From a checkpoint of a small contrastive audio-text model.
Training: muon at rate 0.028, 6500 steps, batches of 256.
Rows from block 4 of the audio encoder of a small contrastive audio-text model, named by matrix and row number. Rows with one number belong to one neuron. Each number is 128 + 24 x the weight over its row's rms, rounded and kept within 0 to 255. All counts start at 0. Numbers have three digits each. After the name is the row's rms in percent of the matrix's.
After each neuron's rows are labels from the 100 clips, of 14848, where the neuron reaches its highest value: "responds to" is what is common among them. Only what is clearly more common there than usual is listed. The data: short read English sentences (LibriTTS-R). In brackets: how many of the 100.
# fc1: first MLP up (encoder.blocks.4.ff1.fc1.weight, 768x192), inputs 96-143
# fc2: first MLP down (encoder.blocks.4.ff1.fc2.weight, 192x768, transposed), outputs 96-143

fc1.36 124:125146082128156123158132128121148131129075151097115144139102145089136113118130076103130157130120129161114129153167106117130151135123081072123150
fc2.36 119:133172117151140156098107100086103176140151106100117129143124079125149104137113135099131148114093153109164080114053145087155131125157108120165130
responds to: the word "him" (33); the word "his" (26)

fc1.606 046:126127092111114106150124174093137113141081131147125135139164127123140079154091155096114101148161174125150114077132111120156094149159071126124111
fc2.606 042:179155138176087150129141129100100135157098101095107171107140131156128106102149121139117120143103132109142139135129145084133160120131096163080133
responds to: the word "but" (53)

fc1.423 078:109102097099173101120115133148108147112144133156129119138120119110123127139156117147128158133116137085149191126099100135152114125123084113137141
fc2.423 081:135138143154106135131124134170145092139114133119123125113150164168135163138115102151076112112132098141061136171128133162135126111103137138115112
responds to: the word "be" (82); the word "to" (59)

fc1.684 070:130115097121091126095101168148090123137169130149138093127164132156071099156162095140167150135111133130140141135113077112121148081111132140162120
fc2.684 070:178159156119167109112151107141135110108099165126134148128188166138112140163123094119101119092140108117114156117121135132152160136151160088121127
responds to: the word "me" (28)

fc1.596 121:129079078126118083173109161146144086133137138083074135103140101125143147159107112178138129151132139104122140097148165127103141125120124110110121
fc2.596 125:116142183148143126158119119133132149149113136123107152123146134170116141154144150126161118132166086095114103115135091131134173128159130141088110
responds to: the word "of" (62)

fc1.726 076:092130077109087138118153126100132119141102145098112119125123136184105113130123102147120145118137124108152128148176122170137141138087103158123104
fc2.726 076:088156102116129132104095100095144143135110146161123111178135145164158129121077129125178128158129095135137119137151116117108170137153140110138159
responds to: the word "said" (64)

fc1.592 078:148185151106114166111112154142123118111130129110120131153149146116191167159141127132148088128156104112124134138121091134111108138129138139128092
fc2.592 075:085147125187102123100120093103134109145116123112114086122114131105124080117118086150124100135122147139153108139142126143119126139145147125199086
responds to: the word "she" (81)

fc1.182 094:105110087096118147098109120105116117115114169107160174122116151115145169179117118155130141060155180122067095129122143140154139092149095111106164
fc2.182 098:130112084127089108086183119143094147113111119134090108137095139079147162111178127128126103156140127177127130117143119159104156093109113096107132
responds to: the word "what" (43)

fc1.142 084:138128139115176121161181073132122122143122119097120115126130139145146129142103144164072113129128148073142111113096082145157118147138130115131092
fc2.142 084:128119106105126126130155133138096125136122132092080168114111135118129151185151167116076159111121116091083143179144157084131145118161106147151154
responds to: the word "said" (51); the word "he" (29)

fc1.404 102:176127150145107137118125183071146125125145137159125143121116123128143153130133094105142116126082149122102109184132135115129112137176074112113111
fc2.404 099:120141160166146169116124162107123112104156103118107139149128106120144127112098106103130170089091137108127150124100104160169134135085131146143127
responds to: the word "is" (52); the word "it" (30); the word "he" (27)

fc1.184 080:145163130146147130157091169136096114165121181133100125140104129126095082073106125146142130152129166172130133131117096113125145089139117148102127
fc2.184 082:098094143131136149154111155151083163113143192158129147118128105167119090114141151150167121148104158136144138125130112124124090099108125119163126
responds to: the word "not" (33); the word "no" (30)

fc1.256 085:120112165106095126116107125153092124076130109116157157131098084135109131150140110107147146084183143081124129134148096102143171148134148110091122
fc2.256 089:126098115170142137138104113097100150141132133105120160133115114122133108144124060156111083119130114115141143093122155119126133095094148148144110
responds to: the word "what" (52)

fc1.717 097:135125092158120112120111117134130100145104132130170118159157137159124095130082108110149104117139166141113149119126103108120192108116079117129145
fc2.717 092:119163091122145081122111107084126139119116160125158142161125133156129160135132130099137067138137089141111130085143134086185139122154125119150130
responds to: the word "her" (39)

fc1.688 086:120112138120116132110125146123087105115150122107122135172130151133113114147151133140162151112127125100099130134121106118159156113143102131166141
fc2.688 085:175110140146105130135111109162132106140112161121138132112134122154157156111105059113107071104153126117113132151141129133171122093151158089122133
responds to: the word "be" (32)

fc1.358 113:090138111140131065167149131178129135124120145142094130173168194141144121114053101167116133107099093126084148127117154087150121113126136123115167
fc2.358 119:128116158120106133129139136174071085113128111086090152117103103133116159144120105165137158126134141179088158117131121126163120166128149111114118
responds to: the word "the" (61)

fc1.442 148:163124164156136134143120169091094169121081125138126147124194122146111103124124105113130182111101170139114127107138134106173077111119150135135152
fc2.442 147:129114089146151162090135064132125098097079167147114109097111109120112124114135112153127163153143131141137120146105119169080103105129137131101158
responds to: the word "was" (25)

fc1.418 083:114179101156114102123102133108150117141129119145163091119126137130174120104103139124158141132156141089113168135111163096146093118109135154119139
fc2.418 076:135166136128158149090141109150122102079123133106105123131116139138152150102105109096124100106108075160112129158102145153103148101088131128118121
responds to: the word "is" (25); the word "was" (25)

fc1.609 117:168116173146117125135127173109160144131144100107161094105145144122132120133146166138157119180139124114148114095093135157141100146103095145100142
fc2.609 132:104158159097134107118159148126128089116155122119147130143129126109109120123157128137147125107161126176132158096112110138080082090140124110106167
responds to: the word "i" (40)

fc1.253 116:114153087108089133110151157134100089108139128109145131102098153095162162115132149113105122064151105172126186160070099136151121104130075106148097
fc2.253 120:157156106131129132165124093107125130151132170114125115077106135134149109171138144127129118099138118152145142147159099139139135127152101147151152
responds to: the word "too" (32); the word "two" (27)

fc1.247 136:141141184138145113113139128146114085139152167145113153095117116127096144158135141089176104113146136126103130159127140111144162170135136122147126
fc2.247 137:139139181144144123128121103125139121134116162136136146126155138139136114159133120131132142142137151113105107103125117125130134132090139135126109
responds to: the word "yes" (33)

fc1.221 124:111160123110194149131134138130122154122131142154126106150105129150125113142138109150109131137157155122148133110099157115134116110114151162133109
fc2.221 126:136119161148152145105100132182102134123094171143108152169128104179101100136085130148140150113095146156151110120172123121125165154155168175142137
responds to: the word "said" (29)

fc1.20 120:126097126120111145173153132132101086126101151121128153096115103157100125135070081128165137087124141111125116129109139138123115090095119121104190
fc2.20 124:088122130161111167128151147110116145116121118145154133122156124111101116095129082098161110113146132169166086151103148141141146143125120129157178
responds to: the word "him" (49)

fc1.550 096:186102119120146154115092128134101141087134162107168143115139128135169150101088149192109130186101142181134123100132147138132126157122093157103136
fc2.550 094:123146136193154093111110139114131100123097101139137102138166128123145108159120112126142113162106159149104098150133131165118132092153129132126107
responds to: the word "but" (55)

fc1.477 109:135116171158144118119117125055117136133128122119111144124144142149138104132120097123116194116157174141131123129132148124148124111145119103155169
fc2.477 108:119155121142115160080131140110089130177103104109121147109139116079108137134108127109125163103116115099168183125124123114135109155110117125142129
responds to: the word "to" (32)

fc1.694 091:124130111113088132129073126130145192112129147147130161150149111151091100173126143140132117156152157142115147167162118171125138134109100121143113
fc2.694 092:164130085178119133120135163157097156128145132114086136156138075136118108138098122115115106156119150131124130136173139136130124141137119151184094
responds to: the word "not" (40); the word "no" (27)

fc1.323 107:128170157085130134087131112117103112135125122141142159122114076148109114140151170104147091115146113120116126094177151134148151141124134135142105
fc2.323 106:124172171091115107112128110119124176103096164147151135137151122146122130147137147141105142137147111089136157118146151084165131152141144138142100
responds to: the word "yes" (25)

fc1.551 061:139132096103126097070136136116119159124094161115132114120145133133136117136076121126156142134162132129108129143151128146147117151125139138109108
fc2.551 061:102115120111092130144112154091122148090114145121160080131080116139108147136133129119131099123123118115102129114167097093133161178139143094135144
responds to: the word "should" (46)

fc1.491 112:169109123109123142161085102108102102114127120126166116121109134129110150205153136179141119125140137141128147112128152160150104124134100116103160
fc2.491 108:137139158147118102081137120120119114128138120120150145153111137141136115180134093118131148125130156134160148164105134156126121118154115141159128
responds to: the word "my" (27)

fc1.719 093:099128110149155112093104129135094095140148176092135113155138119142102188153108118129129123097110092166108119140126133095119128125106102151128119
fc2.719 095:116128157119132157085136112136110105118094110145141132141129137135182090156122150143175104124155104119103095145132102127158108155152141153128100
responds to: the word "him" (39)

fc1.692 124:133159104113122136130134115174106134081135109148102128115141131184121142152162097092216161143115120149131100173157114117112132061117140127123120
fc2.692 127:102163086157156154166188135164123127157150141121147120086176117167129126102127088096121116103116124093142141114114152104159176140130101164136163
responds to: the word "and" (62)

fc1.721 061:124136153133132106146147090152105119117133135131094158152143124044117119116141154168139108152120113122123129147104140141141118161151171091135126
fc2.721 059:165118127107163114155111112148134121122166104156103117065118110098119188159144126152109142169110128079157103142166126083130145127106122117150112
responds to: the word "the" (97); the word "in" (28)

fc1.294 112:117118120135141091108130095103155142108141093155113124131095159129140112163137155133101195107102086115130168102127159148124135141124112118123142
fc2.294 107:102068111161120150134095152152185167167104156132137120094114128128156115176098150133115095111109134117113158144117115212132134140168095116126124
responds to: the word "me" (63)

fc1.85 055:160099117100134151126122104112102126136103052134161115107141105151123134115126106159152110124139190110112173113116109125151135146148131115138131
fc2.85 049:100120154103114144084123155105131136113173136107135091134125141107128116114146126153125124142154118113104102133136139153176091118141117139137130
responds to: the word "his" (28); the word "is" (25)

fc1.387 113:104112118113110105117102138098139135156157167118146140111127096114129106180112100145152133136105148143133121139128154141110155148105121119088165
fc2.387 116:107133156158125127161167134125107136139109115161114132178123126153132164153153125096136147154166147098084067112099145124125174116096150130087143
responds to: the word "was" (55)

fc1.601 083:101109148128137161111113151103127167115137129110107093133110168141099087163129118161135132137161143145089142147135139120120130168096139140167097
fc2.601 079:115135108110109139102095144144100135137168115166113116142127068097092146147089139168150133117145145170114148136097137121107154133177157149132114
responds to: the word "and" (41)

fc1.238 150:156149152135126128125133134125085168147103146145105125141176123104113167120156129137076143108152131090123115117092124143090129106112089136119144
fc2.238 162:174125136135087086110115153131084107084092155118112119155141122110110160136122107116130105120158149108092160158101122143115098160097153130163130
responds to: the word "you" (68)

fc1.496 110:136143149090171122151153114136138124119113147140147141133130110153059128155147068138157087105080126155127128189119123126141109114128132107077134
fc2.496 110:124131149139109184171173123046117155154173137179134126127123117166108118127119147153105106174126124108109109082098139122139130125138110109123094
responds to: the word "is" (65); the word "it" (63)

fc1.484 096:151122164138151178072133159119135156157122119120133135155083139135100155132113094112174120130154112079135126135149118103144150094144127130098115
fc2.484 093:112091125155206163097113144145130118155182115127120089173102112110103123100153135109141062120135093117128100139136091098148138152109152147115153
responds to: the word "asked" (27)

fc1.51 112:114139137088117119122106140107126126109121129183092113099110121158178132152111167173132094170110123162139140144127095120071149141147159140108142
fc2.51 114:117148133130125126138089092142136122148151130146135126108156160118114160113127115158135137103129140144112148147109108167121105147124146105141117
responds to: the word "be" (60); the word "to" (39)

fc1.236 042:174156135120130112125126149092102140077144165146139174100134125121119125125150160138135164098127092141141106129093111141115107137111135139135173
fc2.236 038:171098133122145149128133108156130117159131136146140113155110162135162136122119139130111139136132111104110139157097113097102134190136165128122119
responds to: the word "you" (87)

fc1.393 060:193157120093122087107090145111167116158136151129109158105140195063162160105107091100122162154145151099123121150135139124133098101152172130115086
fc2.393 060:152154106099112147141187116136140136092150103133127131117153117100117120117088165080103129137124137119155126150101102143130109126068122146087117
responds to: the word "is" (39); the word "it" (35); the word "was" (27)

fc1.109 035:101191102157133100112133134084125114119120134145128132098132112110136144150093160135138120090083124108117107122145120099098182134094119163126151
fc2.109 033:128138116111128146157125126133120121140157130134130115128128105166095134122108148149131113132095146118117117104136127125124117155151116131127074
responds to: the word "she" (36); the word "should" (30)

fc1.398 101:121131146158160141118094144097096166140103120142166154094089159135135091143094120122171138103140123108141116095155116109161113135153110106116130
fc2.398 098:165118141090091085140156145135153149108113113168133127136100142148165122135089118091116085162065137125115113109162141100130131121136164102095153
responds to: text has "what" (27)

fc1.661 094:065112091130127106142106164144122149182084134105152136103147167107157130102170126127119169142155129104121088133129105124088153142118115143123139
fc2.661 094:106114132150114126139132126118118143155139131155108130087124086139103163128119159150095163176166150056142138104112104133092140097127092108174170
responds to: the word "said" (26)

fc1.67 099:106118092119081140134142144116108158107136154152103176118103138166068104114093142178130093107141145142099145152143088157117121111098163135157124
fc2.67 096:119129141092150139132115183128100144099113119175127129115130102149113102126106143104124119113128108123144124150126109124130144131172169131160075
responds to: the word "not" (68); the word "did" (29)

fc1.147 087:167154138112113109172094128160104150121118165085136180128129178100147118104090104117144139171164140123143147153098132158123122118105168144105129
fc2.147 077:120100096121134095114119156128128119154127159085136078152123102148128120128142116122170124175114135140107130153103144141173127185160114119097138
responds to: the word "is" (26)

fc1.180 081:120132106140121098112159138099128144125110122137127122161061117059183156119114097090155146132147164139087176116098114125118130114141114120144144
fc2.180 074:129179116149140104132115066153165114113127151125126172145128121157118095137111137111159113072114084137133135138135144135135173128087102136120117
responds to: the word "to" (47)

fc1.252 095:120141144130084153121130181093148134146180129143160136115117123162116150113095135087140132140124104110134134138109044135079184136178146109112103
fc2.252 093:131093127132164132139078138063117146132177108115119123133150111131092131145137123126125130131137093135171117110145102117173102140133107123159104
responds to: the word "me" (45)

fc1.324 101:068165137164115111082084126126147123169112097118096198110157151113099158116119125116123119106160133097153144120147118129158114100161129137095167
fc2.324 101:117117134157098123123066089154159140150133127123112192097109122126158097078102118076114108126158128067147162114117085168112148113120122152130149
responds to: the word "of" (26)

fc1.90 110:148089117106081057121117141139138140152107105110107107089141111110141137096121113148141123183175132139127126115124111135124197144095157162118112
fc2.90 123:116148112052111134159160153114126141126133079105144119127136084139128147101124122161156127177152110131108123108095115146141136136153137125113100
responds to: the word "he" (33)

fc1.573 055:141139114121127220138100151132124090107136119183124163092184095152101138130135146147121120148098105131126129155142097100150131148158147094101146
fc2.573 057:090118129098116129160112113108098155145158146131122130101133126156132166151154140119130135093103137156148134119122120129095116125125164170114106
responds to: the word "said" (28)

fc1.357 117:144115136151139108126131112145142119151145157130123085150131136089130117176122080118105164094156152077166107088114131065118156118098120121138084
fc2.357 120:145086116126169105133159109157105138166126124119137113122132112113115156130106111131061090166174112062143130085150162088164174137135144121162122
responds to: the word "the" (81); the word "said" (47)

fc1.171 085:133161157117140124128175173138159101193114114139105081115168118111106108128130153120134123156135141065122116153127138128119092138116124110081192
fc2.171 081:100133102131160095108118161130114129120131106121133171151114128106118112100126131075078119139146170122129176114144144131132155096141153132119127
responds to: voice: male (72)

fc1.22 123:169097118092112151104116151170108135091129183122130105143133131097142106103085152132096092155128130111113150129121139127130156157126158131160175
fc2.22 126:129138115149114167168091133160125128088109154126117105117131111150142085185115115179161134171156176141108103166142105144132131087119131180126162
responds to: the word "be" (41)

fc1.58 054:125146146110158120113085117163102127099092135165185106149111117132123142112116165105132110155089144101129101171143170118138089143153133141166110
fc2.58 055:116118112158124125129148169134141133151108181093138150131122129142117103135107126166133143152130103135102115077153150092093166120142108119131120
responds to: the word "said" (37)

fc1.599 112:096177103138112148120149129132118133130111143128128117142111108104127112137124131127116151101152167120123118080138151093119153102148114128142163
fc2.599 111:148129070133116110140139107106169132132096158067089130083118112136129149143119120098115132110116091096164107148107155120155112117148180120161147
responds to: the word "he" (68)

fc1.741 105:162144121123127157141120130076124150128112145095152086143074116119127110124070134142092146085159131139106145122126142134077132141094119125181146
fc2.741 105:180134119094122129124114127084129141142115125109135132108102136129119136117105158116128093184136091096150161088143085158089143108141130129170126
responds to: the word "you" (52)

fc1.154 097:122151069109103109147146106130135123102120155135097162176096111121126081165167126119104121150126130158137161123119164111122111098132142145185112
fc2.154 092:128136080143105126162144132167132168152146125191122103128143146175143130132138105124136129150125149127089181141123091112152133135110130128149154
responds to: the word "me" (46)

fc1.377 118:122151088133136101107133121075161161138135131107092128134094143115145112089142111110111155129134096132125115143143087100110128121126110134150098
fc2.377 116:157132104170127131147121130153127114117149137084152106120110132125124127130143121162116153082178079134109149126123101119173108109133120116106123
responds to: the word "i" (68); the word "my" (26)

fc1.720 103:127101123095133144138154098134122123120158102147142143132103165154095131168134114149110126119139093162156126148101158167108106155110130149143107
fc2.720 100:148117162153120136135186135139167168157151141116114132143127138143118131155137127128159071097112118120104136179123119153114135166098073091145113
responds to: the word "my" (29)

fc1.189 102:117109140115116113142090125134143127143115126108137134101108172116126153168153127150101099094090111139167144131109079130120134081107143122100106
fc2.189 111:124123126117109126185149155128150146099173164187126106131138098147113182119153092138092095097190087157152136130144120147137109114138134135094098
responds to: the word "we" (31); the word "be" (28)

fc1.764 139:162123129108094117158144101169171165124154145177087121118128128121137152147122127126122156151133123130163122120152123120080148166089103129149164
fc2.764 129:121119099162147080118131099185133126158116094126130102110095131130161129126092111108136131171137117138142159130119134121148160134116138098143150
responds to: the word "there" (41); the word "is" (29)

fc1.79 072:167113124131108145113149054162105119103100169181150140101136123122104162086087130141125147091124112118146146112133165122142125142158130114121118
fc2.79 070:098149141137122106123144113111106134111151164147120153141155123177127115139162093171178078129102122113149162149116128118121121090124060138106109
responds to: the word "i" (69)

fc1.61 113:092121122101095132141070130154181084156130145164105090135112112124172126155110118138112143127117099173135170115167144144075138143116137135131092
fc2.61 117:155115150154120112111133103141156152133129105120116123120143134158116131102189123094137098106135176133136148126161134150146176133111155078081148
responds to: the word "we" (58)

fc1.394 110:125149078119118112115132133130117109116183114139133122105113124096177151105162149117151127120117144139104118153133129111148161120103089159145138
fc2.394 105:127152114153111130151109141148103134125132159134146076077145139110154124179100129154149087139126149148122084169135105134165131142127102075094128
responds to: the word "to" (32)

fc1.96 059:114146136117152153143084138161114124116106136168125150161150113137135120119103148144115115108121132076135112133144163133161118127153128122125127
fc2.96 059:096079130098131120163124125154130106156140192104136136121140136146133150121140138134123168131136145091069114124164141108110178122122106161163107
responds to: the word "said" (51); the word "he" (36)

fc1.422 081:106080127102138102144093123130128159165096147099094136104138142152139141089127158139149180124099151081114139143167126126095101146125108149148107
fc2.422 082:084104102101122125127106136153113089107126113117146099111130139111139136154135105153076157129134120095137144124138116147121137156119146135083064
responds to: the word "the" (54)

fc1.635 111:149159167126101167105121111143102131177147104156126137125116123167072159169120112126143102156126119083134141120120169161124118116167127113170124
fc2.635 106:113139086101153117104148162094173151121137173112148143154159152140125124135143150127142138110110136168138151143167136112123130107101146111138109
responds to: voice: male (74)

fc1.130 078:137142128132133068064093092154124109133114128136109131138108099108088171151109188123157110177090130159128111112171120158144147118135140136120132
fc2.130 079:146147113158167071102123146097117083147128158123148161162158140149154115120113144123142145146160162152115109142121103093152146134164137113120106
responds to: voice: male (76)

fc1.47 126:075100152138095103095121127107128103148120092164104109154122133128118120141113095118108094147113144088113132123154083142132129088121097155130098
fc2.47 126:132094102122124115129121095116103128100153155149091134116101105098158096107123117108156097114143156116101155152108085179156141128162122194147117
responds to: the word "of" (31)

fc1.663 122:108134091142103162145105141130136164119135159098109129119119152095128142116132128106097103092092112093128111101159073140162130132101135169173142
fc2.663 115:143107096154149128152117135114147136135126110079130092098103107143152111139119164117130133132117089079134158115091123063139115141145148156190124
responds to: the word "he" (85)

fc1.725 116:172126078133153098128135155116148116146137132157172116125137092105171140091152168108146104155097140120149129115162125131183143120125104136146112
fc2.725 122:098155128143136138100100125126145154122160083126135096143127116137109138151173162115123123168169129130103113173145164145114076077116116132118186
responds to: the word "he" (27)

fc1.212 136:120148110096130080116161162113116224142126115139127125138124119108131102119130136105088090080139168128121145136125113122150131114128109162148097
fc2.212 138:102085107117113129139145119159124186153106148120136111138116127107130121131153141168074120081131088100167157146161081092091161124127129117118117
responds to: the word "you" (60)

fc1.405 038:117095083124112115149104111112110130098107115148116125147120135133118180127130141113143104123060134142158147192144102167118175151143136133133134
fc2.405 036:087122105146099116144139148124158125095174122129110124131092127124105076095119135178159135141163137124138139137102151095128107123112123118125128
responds to: the word "him" (44)

fc1.26 111:129180112143149137070111160086114101137151135093098117101110105164138127138096161095164128096141146129104101117116104146154145122148131143115166
fc2.26 115:124091120144113140120160100156144113098084155116086181112122141107108108120132169105071130119129095129117122125105154134117108099130182096125170
responds to: the word "i" (60)

fc1.451 061:127150127134144111100169110095154093137138125172165142101099187132137100121137161135104112121123096114118141106072120135123143124140125137165167
fc2.451 059:167151123118092086136132147129117114151150157123069129127135123134172178141109070137152127129132097130114115155097128134141173110145108126133122
responds to: the word "be" (76); the word "to" (48)

fc1.538 106:144100093129145155119153139086183131133072156124124139127107113147155147163153166129111143112155172114161116166156136122124095089115131135147122
fc2.538 103:155173120124127112130140141115145143124116125115121116105142117207117135114127168165109170154096113127122152136129128109161117134157109091146104
responds to: the word "cried" (25)

fc1.28 064:180151163139134114115135108127074135106143135118128145117106137116132135162108173112090133150122120120136093128123160166117120128143140120116083
fc2.28 059:161129132149162109128187111127125139094156120150171123145168131131114113161110128113088137120089113126143130138101132087182131159155115143146114
responds to: the word "you" (62)

fc1.241 059:140153101114172130112132157126153130131134130105100161142165161168131164136100171113127117141102104093113133182107101103130140094175134153147130
fc2.241 060:106134136120156119127149129095102095150142108124172130165117144127139105127099158131151123094123148071086146114154137134118121136150149132124103
responds to: the word "should" (42); the word "she" (38)

fc1.420 116:077138192127151153131157107099124142113125126141165171093124156165172119126161130134136121078117121126127120150164130137136104077113130113116123
fc2.420 117:128098154139087055151139069094119124122201171126131126144133099138130140135121172156127126109145145164099085156130144109143150106174105122124074
responds to: the word "i" (42)

fc1.470 085:217143126128141159143115165169165095114124162118138131124126117154140099088091094124077146140101153135120127121156132094152154149140114158120140
fc2.470 092:115101115168195068182130132121145109127146133133119120150155116091145134143155142127145116128120172105116133123161139125180133127117166110095131
responds to: voice: male (74)

fc1.570 119:121090105116119152123128092156119086093126081111116118097151143116136165165083140146087142107094162134123116113104115151164135114101180105117116
fc2.570 117:151118151131141113131140143111120119127116054161138158102103157112102133138164168128106104126121138185142100159136166121136123106136130097121166
responds to: the word "too" (43); the word "do" (33)

fc1.362 111:102121097140143117113149105148154149085144106132104154096114110106138142119173125102161153168108122148143131126112132129148101125145105136143111
fc2.362 109:062138112137165107131164108132138130126127126118106088149119163110155098141100119124109074169082106124159084153127176122144132118128122114074124
responds to: the word "he" (43)

fc1.152 113:111133103139160117166180117131118094092115135131107143140160167137158123124112130128165090091157127115131123139127146130141129114156118130108190
fc2.152 104:129099149112122117146158114148126098109090091144123109122125132163113168116141096158073126140148076114153087123149157102115107147160116146119145
responds to: the word "the" (88)

fc1.207 061:151141128100080113162103101127182118147152117135109137098142142071148126127103121134164165136132111104117119172105142149146124092118124094092127
fc2.207 061:167175105115154127124122116129077122091129124114124125135127161140099135089112130138117154095115129091086136126152146135137108118095147147124104
responds to: the word "he" (54)

fc1.186 081:119131117072104143128124126113137136140077107130107133124169126112124120112173125071128143186118106120149149169156107086157145162093113119117122
fc2.186 090:136168121102106137191128137163123150176124111127108126146156134140128117107124159122108103105145071142158164130138100177112097124142145138128129
responds to: the word "he" (28)

fc1.279 099:133089095094107101092088093146135163111110134142160123164119135150115122098091106137152127095142151132119149109128113130129156132113136116147161
fc2.279 095:136102106110125135131090105091152125157131146132101083158124087201161149120145103124123114133095110133117130114133142102112119121146111157148130
responds to: the word "her" (31); the word "had" (30)

fc1.665 038:162102124147122125156076141146112150159169095082169098114132140118161140153143129116128135151149130092148154166103126120095116103097140099115133
fc2.665 038:151124133143102128091162114107133108131100154088141083153140080129103161134159139173106123095158107107173127109172126164152116149123048132111124
responds to: the word "yes" (52)

fc1.41 084:157122124091121134135135164107140074134121103141142106125122152159131125154122127141129183128161096138147081095146131157134129118151104148103094
fc2.41 082:130095122118124150141112124141154158151153113132143145133149115158179106122102117108112110151105093136129122147157149139156120138129081107144136
responds to: the word "my" (49)

fc1.707 104:143147132108188135111124084151096134138084130131145124104164112140125115143133120093136158123117117171118142140160110130138121141121127157118159
fc2.707 104:108124100130172135130156174120127146113150112132138130121125142137070133137159117129121094169133099143083172128162124101139150106098103118131169
responds to: the word "i" (40)

fc1.492 057:161114154138169125116118111147144119077141151140114146110129158138151107177103128085122113117121124168139130156123128168124122106149112105151128
fc2.492 054:138106123143132054185137104151134097125112154141133109103174141144111153100101120106142115128107098109099157090101167162185151104137155121100089
responds to: the word "be" (48); the word "to" (40)

fc1.641 047:119097130093083103114129114148099137134147125179127136147139099119110137176129129168088146103110134106139133130134130111144150114124105120118173
fc2.641 047:110132143184122145167139127158149159151128144152102142072093107136166097126094088129129100116113146133127192152139114140134122129140158141141065
responds to: the word "me" (30)

fc1.232 113:117100120112163133098120157146133104119155120111111113115149140121139115143139152116104135064109088104109138114120154150136109077167116122145125
fc2.232 114:127157107118105135176108090108137088119109190124145072154141122097103101139141143179116131125115149121119144095146120121145114097148149126131130
responds to: the word "she" (79)