Rows from block 5 of the audio encoder of a small contrastive audio-text model, named by matrix and row number. Rows with one number belong to one neuron. Each number is 50 + 10 x the weight over its row's rms, rounded and kept within 0 to 99. All counts start at 0.
After each neuron's rows are labels from the 100 clips, of 14848, where the neuron reaches its highest value: "strongest on" is what is common among them; "loudest band" is the band of the loudest frequency at the time of the peak. Only what is clearly more common there than usual is listed. The data: short read English sentences (LibriTTS-R).
# fc1: first MLP up (encoder.blocks.5.ff1.fc1.weight, 768x192), inputs 144-191
# fc2: first MLP down (encoder.blocks.5.ff1.fc2.weight, 192x768, transposed), outputs 144-191

fc1.765:40 60 51 56 46 50 54 35 40 57 44 34 37 55 35 59 46 50 62 40 66 63 22 59 67 63 53 52 35 30 50 44 36 61 73 37 50 50 51 47 62 41 46 42 47 61 55 55
fc2.765:46 54 54 55 74 55 54 53 47 45 64 17 50 54 43 45 55 43 50 39 52 42 27 28 51 48 72 50 60 64 47 42 52 49 47 50 58 37 48 54 59 42 45 61 44 63 39 80
strongest on: the word "you"
loudest band: 250 to 500 Hz

fc1.665:27 59 45 46 76 47 51 46 39 52 41 65 23 51 40 66 45 51 39 50 56 41 59 52 55 40 54 42 58 33 45 52 76 38 55 57 65 56 46 46 56 54 71 44 54 44 45 29
fc2.665:53 60 47 59 45 58 49 49 34 40 31 43 36 41 54 41 51 42 35 36 39 56 44 31 36 54 60 47 58 47 33 47 52 42 52 62 40 49 35 42 66 76 69 43 51 61 43 37
strongest on: the word "said"; the word "she"
loudest band: 4000 to 8000 Hz

fc1.519:45 59 51 64 27 42 65 51 45 58 48 61 50 48 58 53 62 58 35 56 38 58 32 51 55 41 40 61 38 56 51 47 54 57 30 41 45 57 59 35 64 44 56 54 62 59 52 49
fc2.519:40 53 49 50 39 44 50 49 59 53 68 39 55 15 61 46 56 35 44 43 54 46 59 41 35 51 55 49 47 57 50 49 53 58 63 36 49 53 52 51 29 58 60 48 60 52 56 67
strongest on: the word "you"
loudest band: 250 to 500 Hz

fc1.94:33 42 68 49 58 60 56 40 53 48 63 60 63 64 50 43 33 57 35 65 64 49 49 37 52 42 48 70 46 63 34 42 38 48 36 45 61 71 55 51 55 61 52 53 52 58 47 51
fc2.94:45 50 49 62 36 49 47 27 72 27 67 53 39 55 31 38 34 41 49 42 40 53 45 54 38 53 39 49 63 62 26 51 69 42 72 62 46 61 37 30 44 51 51 42 71 55 54 56
strongest on: the word "you"; the word "your"
loudest band: 250 to 500 Hz

fc1.3:52 51 57 45 50 33 27 53 53 48 51 46 51 38 56 63 57 59 54 37 47 58 49 38 56 30 59 36 32 73 48 51 41 71 47 44 56 61 39 55 48 32 55 38 49 40 51 70
fc2.3:55 58 48 46 46 56 42 33 50 57 51 60 48 43 32 44 62 50 30 59 64 48 38 38 56 71 58 55 37 43 51 54 55 43 41 43 58 47 35 41 52 51 35 52 36 55 59 47
strongest on: the word "she"
loudest band: 2000 to 4000 Hz

fc1.713:46 54 60 51 55 61 62 52 51 52 34 45 39 69 45 57 53 53 41 40 61 42 69 63 37 46 51 56 35 38 52 55 50 56 45 48 50 57 54 55 77 56 38 53 54 35 53 68
fc2.713:57 44 52 48 34 42 44 27 42 58 34 57 45 44 50 47 54 58 51 37 59 56 49 66 46 46 60 55 39 56 59 59 68 33 46 57 33 50 63 53 63 53 68 60 63 49 53 79
strongest on: the word "no"
loudest band: 250 to 500 Hz

fc1.626:53 73 43 67 54 38 35 47 45 60 59 62 53 62 40 64 48 39 59 56 47 45 46 38 36 58 39 38 47 45 49 58 49 45 62 59 50 51 52 42 65 62 62 43 43 56 46 45
fc2.626:45 62 51 75 61 52 41 58 52 57 55 36 58 72 54 45 49 41 62 58 37 41 55 56 53 46 44 39 62 45 35 67 41 31 46 45 68 42 62 60 56 60 38 41 39 62 48 44
strongest on: the word "you"
loudest band: 250 to 500 Hz

fc1.109:54 53 70 40 55 33 44 53 56 65 51 55 54 50 50 55 49 40 65 56 36 52 49 51 66 56 45 63 39 69 32 52 26 48 50 36 56 50 52 40 54 56 49 42 52 60 29 49
fc2.109:56 50 60 41 55 38 42 59 32 35 65 56 64 55 57 47 65 45 61 56 31 53 60 59 57 55 47 52 50 56 40 77 50 46 66 42 44 58 56 45 55 63 49 36 48 50 50 36
strongest on: the word "she"; the word "you"
loudest band: 250 to 500 Hz

fc1.596:46 60 45 49 68 42 63 47 43 58 49 47 40 62 52 51 47 47 66 47 43 58 62 69 53 49 58 54 60 48 60 59 61 50 62 55 49 41 77 46 44 84 49 45 79 42 35 53
fc2.596:28 49 70 39 80 68 42 59 38 57 59 50 55 49 49 72 51 46 38 43 42 48 46 50 52 49 48 66 63 54 38 61 42 54 47 56 42 45 47 59 48 47 38 50 57 66 46 57
strongest on: the word "no"; the word "for"
loudest band: 250 to 500 Hz

fc1.68:43 49 68 49 60 55 59 36 39 45 53 41 46 41 58 57 59 53 60 40 47 43 53 60 48 43 48 58 34 63 62 69 52 50 58 49 35 55 54 44 52 41 41 34 57 66 39 64
fc2.68:53 53 52 35 51 51 30 77 49 55 45 57 60 53 43 54 56 62 58 51 55 49 33 57 46 39 48 34 64 64 43 60 42 57 55 55 42 58 45 48 33 55 49 48 44 44 48 62
strongest on: the word "no"
loudest band: 250 to 500 Hz

fc1.315:46 51 45 51 29 60 50 49 51 58 50 56 27 63 38 40 56 52 40 35 33 48 48 69 58 45 60 48 30 42 67 57 60 51 41 51 53 56 46 36 64 53 47 56 67 46 69 47
fc2.315:63 65 44 63 53 40 51 54 54 56 48 54 58 44 36 57 42 35 63 30 60 46 42 42 60 57 59 44 51 46 57 50 48 33 53 37 39 46 52 58 45 49 48 57 66 60 72 54
strongest on: the word "said"
loudest band: 4000 to 8000 Hz